Weights of a small image classifier: width 160, batches of 256.
Rows from block 2, named by matrix and row number. Rows with one number belong to one neuron. Each number is 500 + 25 x the weight over its row's rms, rounded and kept within 0 to 999. All counts start at 0. Numbers have three digits each. After the name is the row's rms in percent of the matrix's.
# fc1: MLP up (model.blocks.2.mlp.fc1.weight, 960x160), inputs 0-79
# fc2: MLP down (model.blocks.2.mlp.fc2.weight, 160x960, transposed), outputs 0-79
fc1.667 099:471468508530509487482471453481475482457487567495502506474469516479495473503498493470540524498516529535525523552518541518490493510532564467457433538513542497473505523507488524505547494446522491538493477470510493530495519489495519518510496526
fc1.668 091:486512497467525483510513498497515511481507505509515499501475508496506496533522527492467479477469471551483545503527517509523506511470534446533485465499519478479554458479504486516489501475507504487532435489506495483525554507483455442482478513
fc1.669 089:458530510463472516513456569521471551547496532489529473486482476511506538521482489512489540508517506520474506536526504513503509512471491508513452485543538447473533496478511500543499505443501516511524496477491482496499455534512542502519496498
fc1.670 095:569454502501482494528556515540488521507490480507469496497520469477491523496486482486478497502533518494482518476495537523508518535505475501468531477541508478489522536508467494465485485455497513492505469484479491542526468505459469521562465509
fc1.671 091:502553503482506508504520475511512545496512543488533517521547493483541469559501498477447502493544457515493489516480518480509499522492535540501473459530515491547527518524485488474490489494509516495486468503490552515527464463497528486494518524
fc1.672 083:466488511488487496514506465511470425504465476465506476488506480521544461506478495465485562487493536492508510478468526533522498497520521556500499494515495526514515487477511523484488500452509451501544494495529466518517482527540515476482484505
fc1.673 115:497497516508491495486509510515515522480493476487469501500462495515556475498492487454547531506519502457500538512485526471463494506474480466511524494485482521494495469501492487526521503480467521528463539534461451461491535544523523482484472490
fc1.674 124:531488508496495499513469512497527490494480457466507507523491452501526507480462500507462511531500482506486476477515456498493492490526479537512469522501487541478533490501493544509460470505489539545519481491490500529522511510459508516483505524
fc1.675 089:510459497466522465503497478506445526473487491479468503463497458564504505536450494486501509509478545501504533500507525500477496491566537506517506526466500524507487490489469492483505452533497485482485524510492524523524502529467510443522501535
fc1.676 079:510482536510465546498498516459505470477521507479498521455493496515478464508511517489551465505536476497512549469527499521484484498504531477515523456531508481522522532495467505507532454487499454500490509484493463516542469529553510494548529507
fc1.677 111:519490507532498511525498487527522515488488527479482545519477508498548506481498521519503464505502501506507495520543469493498523510537493474535496522490482545478508464517492479478511496501454457494456491508476486505548507504540498505480539494
fc1.678 082:481505507517505475505508518464496462477493522484430504468473499504541499491513542540507500503520517485484529504495516514517513493537523483488520481546537489509498537495469544540493477496426530513486509533517520511516478471549494501500492489
fc1.679 104:505500476488505496501507510501497502549450441476519517502451497498480516470529533517465502476475467448484488482537523474480493495467492473477527516537535511510466472499520482498545495482460494485465516541502493536523506436473510485532491493
fc1.680 115:490502457464516511490510519489507488502524477479512468484519507506515474478516543497488427494517484490543500521532541503442537492518538523540537475458498507484450520492503467522468509474506491503549469497499474472505495505542498478503508489
fc1.681 102:484487488471512535504507499490469506472485519522506523445529439447525464494491462517501475529485462451471527484550453465534521457521483487469444525474534495501494506451515517511488527466514513512482516541494501493542493519545534510492470533
fc1.682 094:507494510563517534524499472447515501517475496492513499508509493507515509531506536503541509525477487512513471505513477505514492508510519510507506502525510540528447527499487525540470481526480493547449558467484496564504511546468488496481496498
fc1.683 105:519507514498543487507506505510469485500497488482550517494503542492495481514527473490482519494452521517512457494541484485548528454541518464482479516487497509496507496523514462506501544519499550523510515515484492501515473530529495522479469492
fc1.684 073:507522480523505467550482549506506498463518489540541489513507500491551495496505509461452496487472470442517508504520492504543535465492485520478475476487507494519498526455480452498469491506476515496527512497489532522526497505495503497495495559
fc1.685 090:507488462493480517465507458468484517464483503497556483552474419481512470505524537487513467496513492505480507498483520549536481475500494518510510441532537505466503536508513511495496467528482486475528542480498509484469532512460476496517478535
fc1.686 094:514529498520545513445514484505499514494487482505522517479520519492542469520491509523504470516477525489475465501490504536480493501509544459485523445468546487505483528495524504479446511521518492466544513505483509498489479468508512520522505513
fc1.687 108:528465480503518485501532506513534468479504531486484526519491506462459480535491516477469508498493579477465496516468494481462500517521540503483510501469513513479472504509498554492486534475479496492507498505490509509510487502480477479478485482
fc1.688 106:482486517550510484532492523457526472480501508517491547491529518511543493565511478448483484495507503482475513460506523583467510501512517473546494487511520466555455500518445516526490502495488486472519458530501498505528522468505520497532537502
fc1.689 122:515484465499497514512522525522515479512526486537470497518488490529479510486516523481537455538483495507524485507500527495455468520544520486488552521478493497504475537551492494520491537548522493532512517487502550537493533535504546469519483499
fc1.690 085:503529521490444478461495524484492530495483482489488503491472484471487532480519469507500485507529448500496516546475575518548519487512508503528535519486503521501540500482466473491465466503524525514513476513497513529508499481511490476501503485
fc1.691 092:548510510467501468462554555520530481482516514505503508511455499482518517508510485491525470534478533543508541496452560457522488502496498493492514493480485482475480506496494497513521487512486484515452576474463517471511477505513527503448524502
fc1.692 113:505433472542523529511510510499527509503479504484473522509501473519496466524461510517517541482436489494518518465474556460450509492450515529514499499519490494499503420520451493487480496518460518511478532489532491491511531503509521479520463527
fc1.693 079:527540482556499483503503484507493519486487519495521446482556531506478515525489518485461455525500462485508501515514519466501503517478546476560474551502502469461509538480475524502512502490476490453477463496545526475497525476550472518556541515
fc1.694 088:444524503507484518540529528506469492503482517499458515488472480504502525492475512516512505502497462491517540503502506498522522466527551483524541557520513490547519498479479540459513451484480470515494482466499484475514515456549517512508498500
fc1.695 083:516517480520514451513545537495479477512537512495487521510508474476477483468513475490438486441493522519469524501467527516493508494507518474469520510481534490518468483497518512480487560509535475481517482496481491514477493518524528466489521534
fc1.696 109:526498477477475479488512495479501544474481492517509461469481519553515499498548509503525494512522489517525546502480451494469509520468481508475504493518512505541452474478474507456518471524545493534546522482541493476490487515490527535516518488
fc1.697 075:515493521488491526466492472503481504474490478494458537482521507525485465496491511492459543516531477549496483464515510477505486491489486481532520502467482503489487516553465476515451505485525513493503495509479534467489524545507535521511542499
fc1.698 103:501492498515519517465540520484460472486497512434488495480508548492519479508495481485524484487471512483502536514548496542484469525426519534484483493510487434481547524511531510476487504467460509473525484490510454458492501509512482464494521489
fc1.699 085:484505506492509449487519493518533476520475486497475470475505494515504468457500517455485512506500487472495514476495495473496493492505467498522482460538510485498484459468451518540509515484487459470483508528479442487454504493519544467460473540
fc1.700 108:565528525472502475475520495473490477553433508491496490509517493526518525491511512472524516454510457480516500502517512485545448454568510461487553504500462504537484489520511523489497475517506500472516493467473489481503451523503538501476494467
fc1.701 075:476457491503508505526463496537514500531511507479450507482580554486505499524525509503471487476460498490501509469461505534511511513509544465480491488502455512498492488495481468524491541535466507499520527439555484508509516525523495514500517504
fc1.702 124:491454468517516494483503492499484495531478457505487501458499503495522514492504472458479490535489514505500508530520483535468485487510475424492494473502497473546536501510532518522527495457484461539450499445496471537509489498527480497510489501
fc1.703 090:482492508474524548490514497507524531519510463496495536480510519475469480442472512502532489465485510556519486492477520512533508477501468495468475520497478527515463488524526535504456509535526485464531518517514501491526489464503527519488501469
fc1.704 092:508509505486487490508496531523485538484513494490521515487543485498505491467480505497538502533457547594481463504488437586478475505500506514503525486481474453500475522526500468478483513484516499473525464500442495521467474514479487554506512544
fc1.705 085:495470529518516522476483489547510486463451538527482511542519506522545512463476516525471490516543502496442494460460480544451476491487522506534506513480485485537482490487489519556508527483488524510473478472487503485510537499523477485513471576
fc1.706 088:544496475482509557501506469513463546492484545546491477497517489508489492472519478541505498522516482524531483533482501496533499479508519498539524487488453543543497522539491478528526498496468561473540500525512509524522498488485483475489522467
fc1.707 084:532522477468484514492591464466496457505527499483538502516531524506531478530495475473467446540509533526491531494506511465489537478474530538458487488499483479520509498520488492542514497466440465480491518500475517510520533488481501478512464493
fc1.708 072:531503456480535555525484512497505482495504533519501530497471493449532491489502562508484498480477500537498476488542475520479470539528527483510499535481542474536475482516484502540490480452531531470494526492460494500526515515538485501534509503
fc1.709 065:490450484525492546495460494490572573514521498530454474488512495491514517455516478511513540506474510514450509520516478502489527495486527517440472512520522484512508474495509483535443436500435475462471506518468531556525479496486484529451504543
fc1.710 086:519462516494497536486518511478539490516479498506500510461533531495488552518521549530508480465511508526489499541506544529498522495577555506462476490544501479468512495481509515548559508513488518533501540516527521463514525512520485482527557493
fc1.711 088:539486533494502509505469525471492501483491510505471533450506542526498573508470507532496493501489531498507517431466510510501474497475497489489477499479464452516501547520495511496545504495534520469526528499511473524543488514519521510514489509
fc1.712 148:496497494510511490483492503474489528501508501537485463485521502509497513497496480511491475517521511500518473518472525470498524486460508502507521459485514504473493478518504458532490487471500524499548492487457525472471500482502533517523467514
fc1.713 118:525469488528450534527550499514467490496494505463471527519496486443531516513496484532535535506494457523446510531472529522523513493519502517486500482529464494513516522501482518481469478477480487511478442492545548531516510513501509475492507514
fc1.714 101:525460499510464459477517499533534499490483523472529525560500529490504512501509473461469524504509483495488567525492509490533488494510497480490438464508463516442518494469524512507472498532515501516501485494519499506510497478520505443485535506
fc1.715 098:503502521518490471465501511500478504535484539552523556515487515448469514556511443472531516511523447504497464534485522485514506524465499486483515494514514453544489471490493524489533469504499460494494450502540509517532488495460496501500466535
fc1.716 114:500431496506509462499440503551452472560465481509494479492453486514482477469511473471484512476509481523514521485564478528547485492551485492491521520485478521502516480515512498466556506511461483494500497504499524475510479503494549467463505501
fc1.717 095:496499510533508512523501497487542528503505512505452484484511506456527450520526493498523517500470528528510497443490474523488500452507501472474485509533453546505498478497480528504502499550459482457502540497467517470510475476480522465532453534
fc1.718 096:523484462521502526485499485467512483468514497495477478534525520482500468498521520509510529500485466501510489551481477538459530507479515525534521497534504484534504480511525543500491472516479494498524479557473471551519483489507507446491493461
fc1.719 100:497501492513469498494522498538527524499525476495508540489528480506485454557491488498539497535496508516509481514447478470485523488451477468500493523537491464439462466467492501485525510503476472515523499479526476534460494470496529481499459508
fc1.720 109:535443497474511505472494498472523526535483492507510519476508521478513480533506451519496481452513513534505477536494534476504495492509483536532498508475487445505482537482534515487486460498453489508515506444508520471534534472483493518496509545
fc1.721 122:489500488496526518546455487498478502494506516479489516502523478509503501525491514507461517523530491524535525513515490549488518506478548502475564545498500481494474478482489537458500497508512479492474511522530500477491456509525497525495453470
fc1.722 081:472486510540528490515459549545525501490501540521512509470526480452476526524487509489506504456508495523514547561509504507496498456469519491526511518504511518512508570466462480491515498495488491470465489478496518495505519511504502465488456477
fc1.723 095:478472478503479541516482536513524529550535480465488510475467509521503546499492504504486521466487544490459480510452516485514494538528463507499550538496558522530515471525481494502488483492484486472508506503503528496445482481512519508500527511
fc1.724 099:481477519523479458494520499547496457508488475465512497491546498541490499457511504499485487473498504538459491511483497524465510477448506481519558518486492493551546524508495498476504534480501459463503483504497518476509516506496534498514509469
fc1.725 108:497519502475517492468498476467550536524490532540518489531509490473507445528489546482487490467500453523507482503496490493524528517502532483479504501502525490482489546513464505491495515525506519492465518525504462513563504485508480487510471549
fc1.726 089:504499490480510510488541500522475507469494512488454501507520512487501539461475458533514485537475505504479488481538461494503489492529511498507473484479491467490468481518471536494494497472489490523451514516513480464456477442510518484524496535
fc1.727 079:521496489501511459513504580515468511536476508529530523485531506513504492527505528505473533490450459509508492530517550499481482497494511498475460531487537502516531533523455539468487500488500505516530546473503460483544497528493528481533530535
fc1.728 117:508508461539449538459489529505535506514531461496506514493527455547465487493495484519521523519511457509456503509512488487483491512462515482494465507490510483526443527521497473538467470456518486483510524473497451437432503512498501488485518511
fc1.729 125:486496478538505565497508479439562519486496537517523536464537522490492516460511494554480502545540515503490492506515500484531487497504485486507494498499514515502536531509491503535472457503509476495488508531525547499528515500460521489514524483
fc1.730 098:478537479437511495509480459492491505515485527517478506468509502457504502502508484487496503471538525484480515472455499544488486475488483474488497480486510486515493507503495484500477495467508489518518514485531491508508525464486515476497499536
fc1.731 108:525499468532497540506511501556503485477520464493494491518463490521491509466516487503493495466525519521498498465535487512520503502484496469498510480478517494488482522528484522480465489463483466493550476463484567515512491522513533477492473494
fc1.732 099:497498495510499498492484533507504494496514456490493518520472507457526514498528461539506506480489487460501500530445494473497505489500499483456505491513502563516536505468523462557554495486509526475512526498525545509516454536501535519479544515
fc1.733 090:492506506465546547515491500467482526475470505511505487477549478549479475515487521496558516523528537491508481479468475483514527466538478506489507451491553536471493483522515497482494503486532480479546469487511509497454462515472485516467528477
fc1.734 116:453538536503493496504516535504456501517528514533486500483494495520496551491529545469497494505443500472497492511517543505540502497474510504514517483519502537512514452502514495512533514483523486488495466533489502513511498569498454482518458501
fc1.735 117:540509485513462500520519517494492502505533518517524546492531502476495493525466476489527469484496523551526458487433521469482549464479495466517510506513519494448502478502521540515512473488534524541514473492566475508487506505493494512476444476
fc1.736 085:533512507510500526517487508481493525452494472548507527489501480503503480481486534469519520455504452534514526489524482501511484422523492496505475507474502513513483478502498486495493456529460480456491507473502524506511466495529495543501529500
fc1.737 092:500501532508486447494534494510444474474474449485527502509486497434523472525451531462506511481490502513473503480479446525449546490524539543501507506524526516526487519505488505460499499469485477487508473509494486538472533516490444474523505496
fc1.738 083:452475539472493466521489491479505493456476537521461542516561464529525488509453438512468496534483512459471493509477468499542522504512503519508465493506480532513485519530494494515476502519492503510500517492512490460504522500478486539502486483
fc1.739 071:463507480483515452478517514508505540507488495464489501491502518561481510527530509533506448503513503538556485511497482518522523464510500466536514496463514481481499542482490487487467476476463504490484508512462497522495481541538495517488510509
fc1.740 091:548504495510464524523492489488483514466466534516535440516488518472490506490483487539537524502509514492481512537486534482504487516537528528475530448485476505503524558520489498494507485458498483502501521520472501453487500469520537518488499540
fc1.741 065:498496478489505470503514523515476530522440489502515505503539488472492507485511501594463485528548478486518478448493514537533518551525545491526498476505510498523518504557492498500488534477495497496496496501495470514490524522507511535553557542
fc1.742 086:516474509502484502479556504524532544521511483506472494521512534483480499497498489514517454558540446476522499480430519467471509511462542480483514518535509533481500464492498507540501450542557502487465539504528517485503465495475526477483486532
fc1.743 103:528523484504490549503502523468513484486465476464492520485482472520524500478510488499451492500465480529496496515520506488498499520500508469493512523479531537494496495489559455516505517499494502541521508476515508486505502545488479475516488526
fc1.744 071:519453495495514538537547519486495477450430558487496512503453499500470563522541481504478535505489548474514504511538552461473481512509532491479480510514503555531467497545486502513515499448515497484530483480488479520499504491511530469503532501
fc1.745 136:481496515507476501486512452509527517550450463504486492521465503548546484492564477467469497487507511516479488507479478503518558520467470467459525480500484487490526502500453435518527500505546496529484545497545509477490500518491501499492483483
fc1.746 090:487475462528532521471489486516455432498487520511490471519524490469534526465538459502481453506507508479545499485456482530465502504489515478513447541504500528506465482514511459511516516524482482498538450502545490507501479482537479475491498483
fc1.747 101:504488478515475520533501444496491532481530510509492482505492524494497522528485507447539508501498513511515489505527513476487500517506505504481561553509489469514534540480486439460504465513481543525523475537456497521508458482479490531530499540
fc2.667 102:485564483510458516504531518495512538521495489507542501510498513506490503499493495499468484476495467479477474492514511483549527495462476483509537478556513489513490487526528447505464513543498511446455569472462516484525503493522545516485521536
fc2.668 093:528470478505523512485496522510452431504505480479518515527495527485472502493483504504529466531514539483516564492494502495481508509504487525491476509502479490547499524514491474523506519480501478526458475460480499527481509566523522508505470480
fc2.669 086:522500542521520483471489444503487468466490528488488525492514479490495489465507491514500509521479420471493521455482492543494537531491488530487508519480499550505450530540504512484494488544517479488514501519506489450498502455558462479460505505
fc2.670 097:461526485493495513487474473510481484476509471495500514494519481480573502484495485503537509492516464474516511475511459483481489481484534496495469500493475506497480470472582484493537527548518487526515519506492519501525525495529523543442543490
fc2.671 088:512485511525497518492467507493433479472498491464527512508473529530469476428516550528537477473480511479547508530466470504450468516515478499527498490462503502495504494501516539526474487475466498474530499495491489500510510498505488496543508456
fc2.672 084:521519494555480525506504554461506516524482518504494459476463516479494511494489518517532470488514477509516488450504506504476480544504510470479452551481511453505476482507528479516556476509532519495490497480472509528538496515505512496547506528
fc2.673 146:507463516520514513491521516537531532498523502503510506514523508542492508509499531473509496509493519510510513527516498518538510524504485515558517503501517510543504477533491573533538517509485507489491519511524471476503522548511511470497529505
fc2.674 110:491491509481513469472483449505443501491508520507494475513495545468491492492508479478530494495499550487541514502533541539507486502506512527479489460512544520505473500474483477477510540516487496473460497495551564510474488499530485494469483504
fc2.675 095:480511493488462530498509544550537455516459477488503461501529517519518499512483473495443486469518485504456470484499499471535519524464466533496497497512506468502499531494537456497480529498465528525536487511477500471534515500489489502513477453
fc2.676 081:511518498520535491545521506498488476498488493484504495533468485497499465485489522487446504501457534503501529483462520508520476503483509483465488548503562515464485527493519519494498493474516458470520568501507482484460473488519493497499472508
fc2.677 112:503488484543520493512485510514518492485511551480524487480476550476482486504493507524482505484535526478490494530435523492488423521470473532459499519524495479481463533474489484510488508485516534548539500500473474508511500459473475542483502454
fc2.678 084:484490500502501501464467474460510527524500512534530518511542495497503465496505499519489492520507520526523449485458478503472506500467562530468522509502482514462522509526522449502468505524471522479492478479457461463444532471504533517503522506
fc2.679 089:538483529520457487477504508535469481464506490483483476484502516490521456509504457521493557553508522516528480495509502534507473476555479549517486478466484499524526472501472507526514523520482491542492518477504519494516480490519502502477472493
fc2.680 115:514540533508489512465501508471442546488460501530512491525515513527482467502465479481471506520509536522478525519502493495541473495534468478482475502534514495518513531481485534508502499493484461512511520508509543482479474512479510533455515524
fc2.681 121:480522483470501486552449492495519498456461453428475544536455494469492502497494508474487513503469478496516486509452530541497459507524479509524491513485493494475514481493504514512512517491510537452537509511499504489482495539500465523492501490
fc2.682 091:507508524474500506451525501526503513459534512534484489482511523539499522488488466489463481496494525544513548524468484518514484468502507516523459530509522470511538491476518482496498498487532497504540463531542447516472490445474464510484507491
fc2.683 119:456534453456491489495492480482492500509494507488456509480519463447513527508478512476513509519470505453499532460505502500480451533472463467498470507482456525489511510459489486541482485472504499462473504538496531459498500499538529491461495533
fc2.684 076:503493571497447529437521497492489478530492519461508499502484533456491482498516526484531514513511497521474525519481495504505478546471524481525529539479521506504505476507483490467535517452524484461544502520476450522472460498470486532519494462
fc2.685 090:495502495533448496512510521517474508485577474510490496524540525538502512469497464531511518492489503494499495491552509524453499512511499473486543499512480516522472503518488481534481511509510503542472480494496529528510534472525498519484497554
fc2.686 089:476498484475480506539486499486494461497480503486476521492519506506469503503526487507507493471524489526473492521522502508524494510489463533504511547503476503470487564503482508503517472519471518486516499502505497479522516529483502506518529509
fc2.687 105:480506519485538507529509482469519515483502433512510506496479513508525490505468514545519489521489471540470454451467435497510530457472451483510472530511500520495481471532482478478530480509533501524478516508507480528489478464489516487514467490
fc2.688 102:459504502462503536508502507519504482546504522487521443495514508524452524524500506531517501482486492474483507537491503455510496480483519492455522472530490521483494483514518489495525486473536517479463520490464490500510478546563464528520489460
fc2.689 115:496491511503534500512506494468483535483510532476480506519498492480560544505450498474531539493545545511514541472461498499467525471485456518542464478516511489508478481460497533536501459534500522537533507468492530500468505506472484516456514517
fc2.690 084:476507475496474486517485480516525483470513520535511512454499499508497456517501536517484494504489527461458495483507479490500473541522455468486491504516483503502476497523540467479563471483497476522462506511521465452499526480493510462517480478
fc2.691 092:492528521518481521534497468489494483486518462516546499548536474522486495500437558500506541455488472487473482505532495512486516458494520448499494495508472480493551497521482472452509518462475489496529467525518440518518544517517500516538495496
fc2.692 109:506432495523472497478487447501499487529490500500498536491473492518545499553507472509535513485540525468465475544507491467496520490520538538498489493496490487515522480517502511513525531487484538489548489487488537495454541540514481496449524527
fc2.693 080:495463525417541516491528474465499537498492516528457501543492500469515494496515447503502508513489522536508519512491497488494544491489518528442498488517479461500522473490506497496494511481482525504526513549463490509502510462521514483493502486
fc2.694 088:540456470503495483507511508498535523443514475530506511498568487509569550510522495522492445480503517511484499506488549504488502492456475547509468500482523510485532546505511479487512504523486534464534506534525535470522466543502511464500497517
fc2.695 077:497503508440508486507489476475511484482492523493530472486457524543539512490527529531551495523472473531490485506514481483510486471478460542502473486518447517453500499506476469489529468469510513545434524516474502475518500492513512504489483479
fc2.696 119:452523502535505512497467528548483481522521505524491507486477513477476540503493514465487486494513512494525503514529532508504516495532533470499474473512503512488537514505497455551478503539478467506544512531487507529529527494525523495550487481
fc2.697 073:450519493498512440537536521454481517493488504510528477537504483515469542484489477527505449501520476516446480525488469496479476457523522485486514548470482564493485526465556466493489493505505498509492503477494507490488491450458510518483487488
fc2.698 109:524449498520520481506463485459499515482476519537487490504478481502438476507507491487463487474483534513513501452487471512465478563526494492435512490552475498486462485527487514499483504484490523480533517496477499492535507485558514467504509550
fc2.699 096:524506510502496491533487458493530526544530493462519522484481520510493494451513509513526526495483498477502557485504543510530513528529490489545534491475426529511502467482542515467520515491452483545454491518513482483499511499511499508528519495
fc2.700 100:486472481527511518501472544518487530491506460493516503476483519520482482528477482487513488548525503508506475480536487525437529502489473496511460453509505492460491488491479493513511507490484455530505525509572484539473523469462493462490501554
fc2.701 067:520512498498491490484494523520464464463486538508548503510465482483520500492470549512522528546521542496464506514523513461501483509512490497494501504517534488518524544468498492500512513471513509489474504540446499499554461481476469506541527479
fc2.702 120:539511507481484510503476471558486457509495495513502487509493497524467457547493507497470531501523484492513528510524475492532496516516500501462533540536454476521486510517486539492516482474503494515471535514515557466535478514525508502475493465
fc2.703 087:518502523541510446503492529504507463455490530512570518544509506492520510564480486526497521522545471466493486498474472503489491529480500509520556445503477491490552530484459486497529494483474527522497500496489499490490457506469458520498512526
fc2.704 083:504532511485510527521519484527520499521482504501489520485499529506482584515516516554482488471519496438478513487531535459509538524509482501496463513512510552489518468516474514501558522511484492513480506487524504485501478512519462453514476518
fc2.705 085:548466489452490487481490515497475482540518483418504536506489521478505509504522509465542508474492513530539508459528488519497469513510503513448488464494511543510494502513467483500517501475507456479484499517516538524469446532486484496483485509
fc2.706 085:532500514532468562499532545502504496509473480471507476516499476460475523500489492452459471463490499516476487484510469504514523555568472455500500526511494479489492490506488499479463497488494491474439510504491514518486534466534488475474505522
fc2.707 090:476514492545503487478500558497528503491489502496487458476511487477513511515488492532513562477525459527478493528499489471490452506509518507534548491447489516495490481480515496464539498533509519555509462502487545518502520538510496463475485484
fc2.708 085:512506554511455498454447505511508463447499466482504476543555515487513518500508509526460472521465496455490525467485473529524516482489490515511465474502486533505474518509522487504509541552469448501491482494533521489482459484470503502466483523
fc2.709 062:494468509500478503495500517490446475481465519487510547528457464480491487475534504516476487510499506488555473494493498513516447475483465514541486503497484523503466498456503470486532515536552491552465535533499512478470511515489494495512510474
fc2.710 080:507524498492499543510514505520483533491471482488515486546517494511511457518471458450499523543481508495491513475510459549533510487483458491511552483475509538537514493539504499454475506493487546531511469522508532497480525487471531508490464492
fc2.711 083:502527495534485439539536486530485475489507502442474483510485454497499485522459500525515524445559493496515529508524505513484519486494498491541553496519557536513460532509512478531483494493493479481460522493529521514513492523502481506494504522
fc2.712 122:513507487523525565537505548499494490494468491497453487509507500501502485492514525511502536485471503493446501481486460442487509539540500522473495542504489495516512523493509500467475504490508545500498512525486474540537495459483460544506488474
fc2.713 121:472523533460501444500493507478495518495507499506491477512460504489533507518508525487518502511480510549552498516489535473488486500469496485531516520443522522519514510528486509502516509510493558524473496522523491444555544474490532511493557488
fc2.714 100:500512455531454520525455526485481501504494499514518490504489475493494501456442492450528479479503488497478471525510468478506482498527473542451508494504494509520535472505543487517545501504501515517503468505447523490487507490495488504488456490
fc2.715 109:507499513482512466495498507492474533501469510483501503475491500539510519451498561517484529486540502474511497496477485484501488489480490471538447522537438505481497520501515476525473498503452507507515492554495502508459475510495509532533462471
fc2.716 147:506546510487494461514500489459488481512524489469504503490506500442494501522473507494509484529488526484538517490520539499460515506470493532560487489513507501455520529508526502447519519518486527529464448527509473492509463432495493516545494480
fc2.717 098:507477530478483498449461508435472482509492555452517493511485503513494481492482495510460521484508446433499507515479509485500500530480466511496496511467557474494515512501492485503490493473503518511511511531526484495495505543546491525479552468
fc2.718 098:513522536495494565502524505537519505527539547535509489481527478488456501509521488500493448546515540513519538509491504494551508491500508510498511542526529486490512449542518498525470513446466519494487527508521493504444511550523466516499500504
fc2.719 103:500491508499511489498433557462497461513479533501484517511505512493549518546503499476505472528504526519489504516546460534530497466445511510500466480500479456536469474500518503465471511523476480511501488482479489482474487510505486477512485497
fc2.720 093:483510463506488476546464487510505471473538531524495511495511478513474565474468512499492518524453489456450476509511500488458499484454543525510484501521511530512538500476437446502530518478533482495493495499526518515544523457460485534508535495
fc2.721 113:489512513466541519450450503457482476486521502454538567477513502479436513459509546510475441482506504472487484486541499472483475495532507531481468474508502503516518501489484466531468476552518497536509473507554484502499520524514507495476512449
fc2.722 092:497523494457518478529490524489489512534478449509498508503488510514506484465479454540497526497529482506469502451475472482502492541532483509506506509509509498493510531536496541474456528531490450490489508482505492506484498525493513488470517520
fc2.723 097:507524507485489498496549484444481481446506531538500542498528512487484516531548475511507465528517493455521445509548526511504505510493529509468432465491483498514496522483516476497505508514549509494471509521554494463498492434488530517543475506
fc2.724 105:511500488515485483487505495517511477514537532486539506469529544523545536523550514512487490526489493548504509476502491496520477522496474499525476511471447471470472549544473513473486502549501502558462530492478480563515523496506508481492468532
fc2.725 101:467525513563478486485525521516454528461476478499539506516498524530496501479485495499491538495494518506523509558473501490484492530498523520511465514470483492471459481529518528497462456499496484523513478470512522495515503513496506545511520477
fc2.726 099:552491554533502504485504505476494443501484484487516500499519541519456518510537559475499493491473503491535510501498518512508489484486494508501459505518517460463520531493472445544479532501452483477547503499492514495533500512506501491547524463
fc2.727 076:451454525478490519476498448513487517487464483480524483504476533505562508477510510495518519513527524508496563497507498534498541518507486528508518514478466522498504503525512476553568543507524493467521500527555490514508522485546474500470447463
fc2.728 116:514530548455509471533500495469494472473491507512509516515481483486509503531520523463504485485468500498495495476512526535484512500507523541510511482535510473455528511523509517469545530502501543522511486482454507486524463473535483522517438493
fc2.729 115:509503505477438469454509504496508511416480462504524472528454502489468456516502499489529538538524487490513493507513521508479498503487490486468485557441544537486441467511517498508488527533519488506506528500504514469518486494503481479525531543
fc2.730 092:485476511509505489455527554484574501462471488555501499509484493537475496526506495559477470507487503521465460524506489471497507568504537541490514525477496513481506486487475468504538517502518538478501495473515490484499488504471481465485522445
fc2.731 110:486492519460512520504483492480531491534477489543476503533509532503531494534425490490531504464487485521487497462495465525501498495510477531529497508474474493530526518508520479511504481534505490474536501493531501527511517534418531487493466513
fc2.732 105:535524431468482491554507516502509506486508558517475461514496518478551496454526516480516461495494543522531487502532524517518503476509467504529460462484520523543513495529491518469461515464492490475488481504523498530490533539503499507441507498
fc2.733 082:503519478472491508527508495517547488516505498472516477516473526484545543512472470505482448496493507530484493550552503487519500471502496463515513486523470474550471517462498503506500485516484529500476540520540451533512543482498520460491486527
fc2.734 109:497499504509499463470504499533504487483514510508529487481503490483482446553491467519499488510499456508518504528496491487503500527554459518552459553482491482546473488462528565521536503480493480534530516531525510488477483562522525469497534485
fc2.735 114:488494452485467479525460547488487498515492469540487500508505509492502499485534491491475500550475455499481489550515492526519509477492506514490490486523485502511460503511528478496501515538506482568585484511494490503524475503491477522515457506
fc2.736 075:459495498544505514497528500507463541557485527494476504512499498480515520496498510483517502502524547494530496477463496535522459543503515519490532462511538499466515493509522471521453526481506525484528488521482491476474472518491513472507517524
fc2.737 083:527487476511524528481495524522527520526441518495484522472482531517473511465515503508499506504498512550510530462483496487537505516464477461460471525496505537478529520525482531518503524501507517518481521523477514514560447533506532507484543517
fc2.738 080:520476482517517548441507520520492507548502489487507536511473509526451451483491493488495509479478491508479486467513523478473485496515500486490522575466561523486527493491476533491541489473517508477492526473499485516490512515545520507523475495
fc2.739 072:498510520511496499495522473465523499481523507476495514541470518478482515510468458489522526496511541509467547524484512534503518514498550470472496514521495473513516492527520493525548504500502486518509555546471495466524504458470567471494513517
fc2.740 090:497501478501535503478538521524483497483523495498481493510500517492546490554534526504497510529516510479496478465511490526537504493501511501475517535515544486485493439515498478456460490533482498513451490486456519519502475518472500536513493539
fc2.741 069:509496518470496541503512508472499485524547522535496488488497541536526503509495455468537496486473501507465496513530450515524520474471443496495527509469449482480509511486527466530512507506496497508495503531513525531527494495464507504482466500
fc2.742 085:427522544509476531546442523514459468469493490504532483527449516514491501500525520498502541555480564514492506526542472510493503486509459512493514510474509506495507484524530476535534508467464489498499454499516502525538481500535510538493493489
fc2.743 103:499483529499483486483501483511467526499525534545509507492498477492485458542507512458542494538511560493514571501495516487502477503500469531506502497532452452521529544486537504474523496525459523496533532484499527496485511477528516505522509506
fc2.744 071:513511469509516449491447486472539519518546487546495532486518536479542461509462517533518528552505489510481469464493470502544520508490490489498495498491507494538504534487527529506463495517491513446464490470507512480521515509508483509493542554
fc2.745 145:516471492504464473482482518507495461460506518512531509512531505474481470540478482536517542470528499512459520497515504507478496436513490511503524440503500545489536447484485477529468498480488463479512458530496488506517512497516480491514465501
fc2.746 087:528505535483486467581553505507491498482486493476470541456462546465491474509478553454471529526499506516485477493492495476555482534520486497482514473500516491489541535492486538472466522469534521500472522510454478522502486474481498472506508552
fc2.747 095:497487511501520460514509540512487485492473510500485513529478508490512466481537508534520526485537446510500521464487487505508512509466481492503506473514514531513529441511540489540478530519531484530484512502535514509486467446544524518517492518